python train.py --model="image classifier" --train_examples=98430 --crop_scale_min=0.7 --horizontal_flip=true --inner_norm=false --patch_size=[2, 2] --widths=[96, 192, 384] --kernel_size=7 --mixing="cutmix" --loss="cross_entropy" --steps=10300 --weight_decay=0.006 --adamw_weight_decay_other_params=0.01
Rows from block 6 of a small image classifier, named by matrix and row number. Rows with one number belong to one neuron. Each number is 500 + 25 x the weight over its row's rms, rounded and kept within 0 to 999. All counts start at 0. Numbers have three digits each.
After each neuron's rows are labels from the 100 images, of 14848, where the neuron reaches its highest value: "strongest on" is what is common among them; "colour at peak" is the nearest of a few named colours to the mean colour under the peak. Only what is clearly more common there than usual is listed. The data: retinal OCT scans (Kermany 2017).
# fc1: MLP up (model.blocks.6.mlp.fc1.weight, 2304x384), inputs 288-383
# fc2: MLP down (model.blocks.6.mlp.fc2.weight, 384x2304, transposed), outputs 288-383

fc1.562:459494507520470497537468514547534472562439509531521491489482488526531504535527471524499503482479539456528550518482454534467456531493449506510464585480513539543508467518522494480524492487518473504498513571525464501494469500492533545483479477511515460527446476442454530499494468461510496446
fc2.562:488549546519488440524499490458512545497479489529494525514510505487490482520481494482520530464499483534490490520500515518566517434498525481504479495506497469540499579470457508461481445446482527504441489505493509504477485506490469462484527483513493482495483471523529545520550493484474508534
strongest on: finding: drusen
colour at peak: grey

fc1.396:510510461439483441494489511505494536518506491538496463539499536517568518467505485500497495511500504520500455481512475506492434475483471524461442523454521460507507478493454499531462469511499485483506501497486479523507477527506508448519484497499506508531419517538457496491502507490510510541
fc2.396:512500479536509459507551493493509522490477464498533476498557478519501511525477502466474509482480511476487540510544501496503545511456525475528446494536497543502516496472486541515477507515533496480475489510521501516474495532514530504501518539527490523485458529498474542507544536456509515487
strongest on: finding: drusen
colour at peak: grey

fc1.344:532495455504531527456494464542456476495466501498513489450540535514501482509501509477511502546525517502498503495487537505505441530469470538522544527535473468518537483502489522491525495494494573492536507512528455505500526512474489542463513477511488533496446475556495493513482538465529538481
fc2.344:437471473463497496492525530471484521522508490508505455473510473507499548556514554526506510508490504536507492463481477492481563516480498535482437494490455467528474509492497483530484514523456525514507486534493478511493495463508490471494524475517495494515507517541479514519503534476529535514
strongest on: finding: normal
colour at peak: grey

fc1.626:484538543490485497458513535495500546506484484491562515475493507490512469435501423510497497466489500488497564494521488526489474513501459490473525539560491485474495461506517500478505498503503488476480476536493511532512440486474456510508484460492489468504508506526484573451516486527517467476
fc2.626:488503543550519490501457523504510501496516442525493523507474486517472502496507509492494473516497501481424513463476493492522509488502489485472482485516501460550449504521491526512550518529524502486489483459504489456493517531480487499512496487529521496497488512485491505520568531491528495460
strongest on: finding: drusen
colour at peak: grey

fc1.372:468561532513475447526435549487448544513528477470480480458513499479524495493514529474523516444492554473495559504505478477485472510477490496522509540489494510523526453517494527478509485525508474502487509485500498506462580494487465503518458513507522491520476488503492540518493509537511466468
fc2.372:497485513541474468501505496505501531544507493517484509494510513484490528455491506524464518469478506558500515494499523494507481467427514505462561492490468482548520505554514503481537482475513509496483487467527496492499483523494475537509540472535498484464491507498548483516449462539493513532
strongest on: finding: drusen
colour at peak: grey

fc1.569:438542532508484487525456510525501504533471505491528493497533507527523489503514525491461504490531535456510546490485471517530466506522501488512499486486513548484494505472502504493449485490471545522492509521513529450531463492436506493501521483475457492510471485530505498471484490554493503506
fc2.569:479469505461495521496518496489515503475521488525486529494508493512549518487492488455484460481538485495479500439516497506548488488481490508523496497443479444468514484491493522478501466539474465519553482510533523491499484482504506511479497531533507468534478473511462503513496501504481446533
strongest on: finding: drusen
colour at peak: grey

fc1.17:506477482498520547554488522477444486545529507502526496491513532462495517443460491528500544467470546520511512504470505458490511518447534455495517501487504519506440476517502511487466505514491517509499435469489521509484482479553497464486506497503523537512504526488509486482506487494462490505
fc2.17:538554516469518508557504523489503486527491438533476503522509478494512536508528507518556487486541534508480505508547474510503473525526532522515516480548544520532513474522520537470522483533502428481493543491504510485525544540469512485497503513521532509512481524481551466518543489468509498489
strongest on: finding: choroidal neovascularization
colour at peak: grey

fc1.495:515495452532508497509482499502483492548469531499527470534449485499435521486485466512506464549464475516452505492499489492472515459482495491458508444490496522460505485544477491529538461478477530478492431477501496524519519538516506547530480515476469502500433460474518466523543491520495511537
fc2.495:544464528494513511452498523511508479517535481504491532495497540503517493514466531527440460514535492490534473528488482497493518491518483527509472525487464510500496521483524501491472514508527495517492493475487514510508515529455489468477513469501489520519475505488489522550499541451508505527
strongest on: finding: drusen
colour at peak: grey

fc1.293:463503510508489552461480489496499498522524505509506445529497488501498502493526532512472496561521502467497494510462499488498539501546473489497496518497528518517486444536536482493592475534510485507470471511505466474463532501475476542492557495515507500521518554474488470452460491515541509510
fc2.293:541503515513497511507475510530484540524487492496516474496483490435436530507503525524496519479489502524458510482446509515523484548504498494485459521519444456522502548464506520456488478484511539521430471530540496529498543482560479526488470538523492481464509483480525524483476521486484526484
strongest on: finding: normal
colour at peak: grey

fc1.176:552505485497446502455529506437529523557467505511491524517507461510485463493522547487526500481443500453482463458529467465504514500491521491513480506510544531482531463546554544501501507487488476511482514517478515495470479483506496512482519487487498495529463517513467486524483514534461446491
fc2.176:491506512464553467475506504512521453534523519496496472494506513522497501480524507497503480498523515513456476505557512481448516461524430485479496488482476483498517536474475521529499533531531493512426524509534514504489524479538505482500513509457492503487467522524506490485497468481494504482
strongest on: finding: normal
colour at peak: grey

fc1.387:492474493504506467460471519536513471494466457508465514514545485520504509488503503500528476485541530536522501501505465546520473538466479540526447483576493503480505484526533488499487510512477512523514484500533514552508513527506462477432429465509518457475506509528494518503550477471434531483
fc2.387:506477476483494488533513490479504498506501501482491467465492508520476488484451493471496484475448477490551512500484489557494475532492501447497548485517517523481549481474450524531512489514487487492515529501492526524542503535450460528493501502488510542558529488509497538466479496560482491468
strongest on: finding: diabetic macular edema
colour at peak: grey

fc1.308:508500523443467498470467468477502467500470502509515522494462534484482482508549525505493516494456519476484526467541525495504517492516500471507476533521566510492511532495559505502493511485490475504487493515471502490498484433504501476518523503529494489511481458481522539501562536512435495454
fc2.308:512498556490486497471519467508529474475471451490432485507458485504540503484505534514466456500500510533512520509415546528490489503506525481504519478538494507491511456505535507523458526489521482486463487482486497511507509568513484518494514504486453488500454497492481477528515491503458505513
strongest on: finding: choroidal neovascularization
colour at peak: grey

fc1.711:523515488484492448467534530476473486492484544492524485487488490548534516464592462499517481526494512495520464516524476480466520510460500528514444514472515566513551497500532522520487485516501469489506510537479499495497519531469488520498492522503483481536501505525503505495487492523452460508
fc2.711:466456538491452478495535514513471515535517521502473482485575532468517491491482524495509520491527514492487464484482492493522476481517495497422475490485507477485461467524525467466476486472536559471517473524515498521484444480515505508492494506547486508508511512503502506476515469517457531480
strongest on: finding: drusen
colour at peak: grey

fc1.660:516486457507498515495506519492475481466509501587464496520465505476534498540521494482485501515466524465502460470513545518464475519537492543510501510511539504475469496529502506478465518494493565509558510509497466483500510490492494504458495505508531471514503514499533468471499535466482488439
fc2.660:501491542542493485488491501477453520515496546498482465482468521519497542573497518524472502523484467519469491538474525499507517523487495554490502489535519486498469534484506494471482490489494498500471502521507489535494505493523506510471489483517479511516475507455500492482461498485484517519
strongest on: finding: normal
colour at peak: grey

fc1.756:539503498504510443531496505491494557493480525520491558504520495530546542480504492505506510478531526491516507473487489536495468495479493492507520485507499492547512531471465506513535509498521560505520455490520483505524466477467537488509498507514472502502389511486481544473494496429482488493
fc2.756:482545488546525528451544528459544582495500472503477531516509498494546460504467513504476465460509517465473496524557493491545489523449479481484490486481494483495504480480538506502488511479519466555482503478496492507503471514512530498534509539537478491539521527481506526517574475490476486478
strongest on: finding: drusen
colour at peak: grey

fc1.752:491457505512486530468488507426526504532526496489511513497486504486545516514515486505488522499491529497512512505512520520517478472491462483519496547501503459544496501503516529537506524515465543504488506504477514473507514513484447481522476492423494497520487555502479463487518518467515507477
fc2.752:468501528470520495493532473496505541472490522501490489477489504510482538515490506490480528513472466501471479517479508534525559509516524469508515522539513539490528457474453492472461478518484467489462525534536494474497445468544513534466492508470516528501505505488475516485503562514514523521
strongest on: finding: normal
colour at peak: grey

fc1.696:546502529498505519493485526482462499455497462545497512509492477498464514442481482497497532480545463487490490511469526512467512520528469525513482515480503490484508500464482525459473465509502478505523465468498499490517495477504511528511498482504517481476529482510564521471439508508488475501
fc2.696:531459491502470537527516536519489489477498542512538514485504488502504522523490461500461529510509487477501464557492509523506501490493532489494518508518521484568469471539485518495476519540539486481517497477469542551555480474535504466538496540498513474493457497554491516461527514525512505510
strongest on: finding: drusen
colour at peak: grey

fc1.584:513510558511483462517509466570516544551513470524524521541518494479482481483512463535497469543449489513510459512494494513486517527506483531489507539481488514477498527474523466528535473529517523517493497504517507437524506536476512508504484491510471470487423517483515538552503530463496510519
fc2.584:532506534552506479458504503521492512488504487491458466467520515489495554521516538525496510500467503469447516492444506550517500407513523539484501530505504536489498483497481539503511485472502547500474494521487521541495510481515534498537533439540484494502481546516492541556478506469476529538
strongest on: finding: drusen
colour at peak: grey

fc1.16:522520502501490502485491476494447457526480482554498489465515525493510492523495486484475500554487508489483460474472508512486520500477504517458518538532502501492462498538479519460480478470512514462482498510509479547496535471517500527494466552499485521475486513539480512494521478515473487460
fc2.16:479505492499490502450514506506487508439492491520552476524466468534540516486488503534522469457505529462475523531468505506506480512514495470502491494524505525484498490509482546495460507493479505487518521516465478512542486528574465547490530544489503481477520528479515446512528484483549526475
strongest on: finding: choroidal neovascularization
colour at peak: grey

fc1.523:462479492491506499473487484529504501515464463507478507461484478512539543501503455467486504495501492534456505510479515528498511507494493500508476544466478475509492497461509518487530507488475486486465523476512506531515527490492468526481469535502462477502466550519464452480477516550486487501
fc2.523:459526526534496467465528504527483532517495465492493469470522496500450458503515506480501492494486481507512499526545474524507531524476534510528518504485540457513491512511487509535508515526535510536521536518485470524484538518469527512509474516491518527500523488491487455470515536547476515559
strongest on: finding: normal
colour at peak: grey

fc1.315:533507455506538506517539490510526491471484475516486495489570517509550508492495507489455477495517482510474496476495494494497438517548488487492535504477494499529477546517491466494498496471504484492503414484506496477501504473516513444491500511512543490532481525485489488517553528501485476484
fc2.315:469490509480512475511544524477516448483480542499503569563517501498517517504472489501534511492521453497460550499482509483502547491498504516539559542495552489482506513524509465540526538510510482482465505526541482485523491513501489539501488483496498494502497491504439534496527496500519495517
strongest on: finding: choroidal neovascularization
colour at peak: grey

fc1.206:501522445503544491500519475483532517486516493514458528502450498469472464478504483504527499507511548494480516459499488455478487539484489518511482510518514492483513469499535538485509499515496499497510504523499535506549519539540480501500479511498511549465505527466490501469527456534514490578
fc2.206:489488473524496497505560514486466469464506492512510455546492499512502554479479479487546537519482486469503525498466524506526519512534488540526530487471546536478495532486500537498502522492467439470478485491520531480550517493460486545476484487478470489525497473531522470531471508548493477449
strongest on: finding: diabetic macular edema
colour at peak: grey

fc1.395:516529510506508515515495461488522443486443497517488474487523465488539530523513476510473508520443496514496536558477523484433475477513481516462464514465500510470545501549512526531503479479470499471524474477507503532556496525491493498520492522527520487511431497503527491528517544492495473486
fc2.395:520509521470491492508531549484507485506430494514470549516493530510493481491479466514508471466523478525488515490551512513545552489513522504510534523497514496508467500500513499537476501501519539501485553510500551497481500504480509516475455431531517502491484487492508483486520516517474448491
strongest on: finding: drusen
colour at peak: grey

fc1.731:485520521538500536471519469438534508474456446496495500500506541527528490496530520459520508475474481508511486527488512486461493539472470488417495490469547502489499462515496456494494502466512532480503527493533487550519490503490535486468513512535464519441539550494495487481476491509511511536
fc2.731:470517597509489484519474535504488498511546498504461498439480518547492509470504508491567487483519497474501537502506465452490500455517492499474503498446499483508500503477475493525538472538479536475495536517506490556440486470519517510496475506517480504450498517481530488485495481505507529521
strongest on: finding: normal
colour at peak: grey

fc1.146:514485523475502486467506503535508526523515458530528493503503451486488519532490509497523506536486474500522482533425546457489508500493491504475506484551509504525534471462517483471479529501514485490464533549497499542524519537493459523493529507463449500494494468508495512525512511475474496507
fc2.146:513529504469535531486492479452514476481481489504504536544534497534511484459512480480494523495534496477501448530473470490484496515499506486489431470515521515489507529473518503490471553494481494461503475452512533471479532498479479546502488513518464467505562440505454474502471474492501513448
strongest on: finding: choroidal neovascularization
colour at peak: grey

fc1.42:515486472520497537510502479507488483507457465575488533467521467517504484495497515447499511575529492522522510477501525504523520514483542505526498500511473495463518486507545534479496507522503498522548501529462516480525518485475501523496511484459485472507478488544516497493495507488494455488
fc2.42:467457449498476483520471549481438490498517466511517484512516491515489531461535526520494467550500477539499471474480529466529490517486504473505509474452496503523500498508491465473490511521515541497493511478510476512507513464505497530455511502489549562454536456522491444488506519509479536497
strongest on: finding: normal
colour at peak: grey

fc1.427:548487507494497409545487478512522498480502471502516510472520553564537508497551436467457517459539507481533495510467496464440486523520477491496440528484516489496493506503477548527505514477521507468475509506506516493519517510511455480497517497530483499529421494491480495469485513508492467525
fc2.427:513518530547480474502530491488488489521496446484512488511471480464464493492503529503504497529495494469498478435469470489569475458497514532533497520499533494500466510484469521545564498503521477482511532489529497491461530497500510544485535521518499479483482525484495466500478556525494508505
strongest on: finding: drusen
colour at peak: grey

fc1.205:533503499461451453472530529449499506487479458549535488497544507528540521479517457526478500481537475522512529489498538493498517543493536510493477497526527501494514484474491526467526491497546520483506494511499479527507498493474508478514494503506460476533505485547493536486461486517495475517
fc2.205:518499508526500500477501476474510566511513513504483492457480490509498499522506530451507494471504481518497481486514503492482514485526515460508522514483503506479497476513525497497504492484515473492486466475492526494500489519528564553482504511498501500500518515445502494506445489529493519531
strongest on: finding: drusen
colour at peak: grey

fc1.683:502527526533523508445508532469482521505486488502513504485500545468510474519538489471513472530494502466515475471514494455491510479510495443482490524479490494511512486502478488514476540507507526489538468523518493529484520527494500486485479513527538508479505466523483506480547502501522521500
fc2.683:481511455491479484491482490525521491488510539502492501502474451516501477480529517506521513479491447477535526531482519512501527551496472474510468450450527520486572502511487537562476503531517502499486470535473494475549521507501523446476471538531436490463470546478474476454504511506488503533
strongest on: finding: normal
colour at peak: grey

fc1.290:484509484491524531545505486527491480518486501463500507479554514499503535480502515497495530525559493482489532461501519558510476520502499536499459563502464475526490463492472479510479461514487513507513517544519484516499537481475479559458495490486490494525504504503518482479488521486502484496
fc2.290:508524466518517495539514483462519540540496513509491507516531512521551529483511475521495515479545524534539517497503503501511533511446490509561522474514505517531517506506517476502517493493496483502513451557480499529504516539506533493523540491490461504537522523528493491488520514509476529517
strongest on: finding: normal
colour at peak: grey

fc1.160:517513488550502539470535475504489525507507506498516504512504495477552502501529512465501489530493503487524497503491489503450506538491464498510478537512526542519504494519497501530509473496501526505513534502483499439529506486527513475515467479507492506451524556474445500454456537513490516546
fc2.160:504529504495474471473500503519535469498489532503513444515512492528478510551505488470485553514493478470499489459476485488492544497507475530514499506474504553555440542479564479484493510519525527483498542508499543549506524480533477512516437491498509517449511497505480475483489496457474492464
strongest on: finding: normal
colour at peak: grey

fc1.647:483527504555542477510518515471468486501493516464503540473497488535558535521497489502491475505460526527503455475486498471510467502540444471511535546524489549552509523523498502475517438508501514501521544489499507481482539510511507515524543512534512478523461545485464439456449501477515477510
fc2.647:510483487490489524485509491488522483501480489540516512540506524460477528487512485533516468525495479472467507529479513515478500541519519459524492458499563468517508462494544538500470512493500537476485475503499536493452514516521485514510487489484494495478486459585479481508451494496521507483
strongest on: finding: choroidal neovascularization
colour at peak: grey

fc1.152:524466503491526459502547486459523478463420455518483481544477469524539505500488524509497521490491489525495478477522489436500569493490503530526546507517570499499496479518500490521508481451495486483499504526533458519507499534494526487521524557503524504487516512530547509472508520521495493532
fc2.152:507514553491549509513472448536470498479515496529467438497515530484502478485505487489487487484494536487507477495511488467514483499489505480509519476479506520499493508510488499545491520505481479490552525536487504514484507454510526495512467502475525490493508477490516471514494448471527505514
strongest on: finding: normal
colour at peak: grey

fc1.373:503526467509488525528481503518481491535484477513528523470475442513508518509540499473501506485477525477519520518466491505521469499511482490493501528494483488462515469520542509547527517535531488539490482506482470458502550516506458483491485465523515493503520496472461522489502529501533533494
fc2.373:495500490518453529502480486475477511548534495537512496475516514468517482490529540502463498495457497523500513484496527508495520494473498534501518510500473529521440531498524478496500512483526513488505518482550448526498518515511504509456518503509470546514520523501485488484513534503468503528
strongest on: finding: normal
colour at peak: grey

fc1.220:545508503467529517467504505535488518482489502454489454528529486469512516516469495501498491474486466488510533484460468545489544465487475487498510493519513509514524511565486492500499521490475482511530426497508503480485509493520547504519518523485500519500432514515498499470458511473499495490
fc2.220:464529477494485496546496532507520486473510528474493500482488490547510498536469510495480479478505528487489461466450504510507534486477500487483520472529553523468499492514523478518518505504562498490505502449508501518495513538525465498465499450514507437500522523469547498460493491485516512497
strongest on: finding: choroidal neovascularization; finding: drusen
colour at peak: grey

fc1.359:499517504511491486487519524486499515504519461542520486476493477501486528498515495478503499482514472452550507530465495500504505476517513496517534498478499512494549462563513503534546564524463486518485509463508495482530514497489539497503489514519511517503499497488487542497480542526514535543
fc2.359:541536508528441487514539528522511502513504526499478464500509501504486462517457453504509489508475467469508504514486502496459508490487520476454504480472518511525477499526531507524492475498528494509498497523464537534509485522522483492506547500476519459527499502464467443565465500458484516524
strongest on: finding: normal
colour at peak: grey

fc1.464:499527478529508512558472507505509472499515471497500488544513529468551492552512480516475476542528559473465454496508538513490465504528461499482491544531497498469494524482527501523457471536506540503464495486512503531539492492484525475491532505513482481499519478511518511449483500525472530472
fc2.464:533472513485480484477496430500536494493518501509492502512561487504507484491446505516504464508524460489476500460498504496498491540513509506556501515562510521478525478473508460488500459522505501485514484485507528497470516476510493497516539527522504500494567432508489525503482511519467493489
strongest on: finding: choroidal neovascularization
colour at peak: grey

fc1.563:505496492506533473508522488542488478484439507526509479482479518478463543499485492540485517546495529546468488501500510518523467494474509482525513483509504498507489568496507512499504516548488518494479501490497489491492553474519519509483518519502509459476512488469515508467494468479504513496
fc2.563:483473539530466529479486501486523517504482522463497533466462518515489491418503466506529472462489427519495504535538467541551510471532498523462533522565504515459516500457495499487521502530556484541462481545482527445502503486481527538478491528517448513476478493482540486494507528501506481514
strongest on: finding: normal
colour at peak: grey

fc1.153:512482453525542479508483486479513505506475476504526501510496464466500532478495520528526504503544494495507484504519497496459475508485514480515497483502488549481475493519465502527500499488497489518509488545500509489474514555525453482503519474481491459441512496477514491521511460443496509491
fc2.153:477516492494509487513492490499451513478490528504537484502508541483465519468525494523515505540513474531481519496495517488503491487518496491541496491489477523484483487511482510490496498508481545521507544474475491471546454470500466495462469479472523505497429506529466505491480511499536523484
strongest on: finding: diabetic macular edema
colour at peak: grey

fc1.420:524508507483504480499502540483508523500504481518507470488486473467537485439507495496516466552438534502515525482441503482485466526455516506485521517514516489455534474561471533489505498548509500530471479491498522496468503482541461498512527515474494481511412511522484505537548511492493457476
fc2.420:473523507455460454492500471531512520504484480538501496493497542496493420509524476495534539481499535517511512497537527493500522480519508491512503544513526503505495479534512527493500510483495494525478502515498494482466458552472501512530480449486494521479472492497528507524530564509481529465
strongest on: finding: drusen
colour at peak: grey

fc1.118:480513517500501495512534522528466494495529484495494456527446476460533479508512504532528496457508507445513505530472438500485487461490454524502492528492526510464472497524545501509512489473526427532432525515457529522485542511506463512524509515494501476532512493502504528494500510466502508516
fc2.118:540506505516491493495494515518529521503506480460522469524494513515498529484464497489483537462456504515463521534479493432497516515540525495520502542528529511511511501456528498500503485490505570529489494522497505499500478504470557511532471530469476488506497493504459510473508445504472495497
strongest on: finding: normal
colour at peak: grey

fc1.435:516539451508463498491488508508513506493469509501494496410472518495503542530498508498503480551464544510467491484459491505481496472562491492505509549507507556502515507555538482531500534520530497499470495477489471467510522464500503496501497510524487515506512465526483521510504515502463499482
fc2.435:525486502517532531451455504516500489520500502484518517498540473514474454512473514523505477483488518535478498492478499498508500522485470497504509494487510488511456466515483518498492528457535478493438491516461502515515513484495476499492475492530456481508495494470515517469579507525484500508
strongest on: finding: diabetic macular edema
colour at peak: grey

fc1.707:545531518478466476517497510493535518489508492511493427475519535490558520454562517468489526447520493507496490500498513493534503492536482498498514496511547498493534501453506517526505493495496509517496490529473503518499500487459524489524442456512506480492482520488492492528527504516459465499
fc2.707:582459542540529498534516525508488481521520467512526491490497524504536497507487497470547511535530515524481507458508510530487512495523531475464541491483487473491503522467513502490461535471500491523505535509448490533507458514501541465502502479505449492445495482481550460488529556482475513486
strongest on: finding: drusen
colour at peak: grey

fc1.297:492514502505470509496521489436509500520483482547484497499485512480500478499516538516529476487472471477502531528501472510489476513486513493464473500506510507468468496547563505493471485496533497534485528499475493518489511501486527479500506501516493488469557525499461518467510519500509485499
fc2.297:533546462518514516488501514554478534526535512521470477434479502536457502526486468516530463521464520482517526512540530437485553512531550488512493470463528555522499513514523474492528471509490504506497495481518493527504558518531465496446498472484501523499464486513478506484535503520468508531
strongest on: finding: normal
colour at peak: grey

fc1.189:515473472475466522496487493490511533495482475506545488505491561492486442513502499506498526489517495471512480525488500485500460427456468458484514492501498509511497481509498501477503484483494494493474516512515482519500531503491483555435502467559525548457512525475517482497531508531453551482
fc2.189:473479516487521477525467505495486481489498459491521449482497458517499454456487518551514507523493480527516500481549474500490549521512464510439473501474542502475506494542489504505491497529453514506537533480482540507540510461535491487458517469493448473483461485482480501498471536481497557535
strongest on: finding: normal
colour at peak: grey

fc1.641:517458534513482491546487439501508465510501462525503483503539501481474487512521502492484432496487475471524506476523495494458494508515520488466485557524503524486487481517511496556507527528505516508521467509511507511536472501495462501500502477531529465489500479492502523518496550517499516457
fc2.641:497475511450520463494464498487501488468451489483503522471525519510537528523452492507503490491509480528485512474450503486513515485482508509530492530510492496487549497514505499538499515492539497524473516538516516514524456539502534560492486542532522494483491467512471558518515488452474499542
strongest on: finding: drusen
colour at peak: grey

fc1.70:529538486518489471484464457519492501467507479489472490497486525516486565468523507480508497518516527485445502499502490497499517535488487528521456489537467521493495497515461499491510512471526555457469466501508481525512492441497511473525498495529525476505469517521449471544515510577521530532
fc2.70:503530521493465452483483499519456507527455537474469490540507506502505517523475499490483487506492483440479520525516477507449468509495507492474501495503523508556507482503506519539510493500529470572478523522484490492499492514490483511513493477459536514498462547508481458522467490483484522535
strongest on: finding: normal
colour at peak: grey

fc1.150:513527531464530502498484530502493481463478467536517517492487519475497493460524499549488477528471475534499490500488507485529457537508533462559520467528487506502494483540482500459537470504514505490468506532525530458531457503457498516510531481520507497516510556521487480474553506418498435499
fc2.150:465498472457476490523485531467521515519436477496491460518520525463508519484485452510500484508473473515506503490462529535475477487509460520507510469509468538546516489499517479469474459515483488485470506507511471489492514436495503515492461506519482465489512509504531486504494485497471480500
strongest on: finding: normal
colour at peak: grey

fc1.325:465503484493454503481532510460568478539490464515505530510520498490508527526493524501449501480477510567506497515496482499540487537459469498495540514495567489506474512516482535486519510517533519466493497472531455497496494505484498501528464474488433511468503517498501526471462489495494494468
fc2.325:457518499479488533528466518496460494564511467523534508545483494492498520504529493500536512525514505445538529518506517450508505507534543503513537542520499516516486523503510489430510507485517510496468489473488521502497495492549519491518477541542503529495496508494537519482542490466489492469
strongest on: finding: normal
colour at peak: grey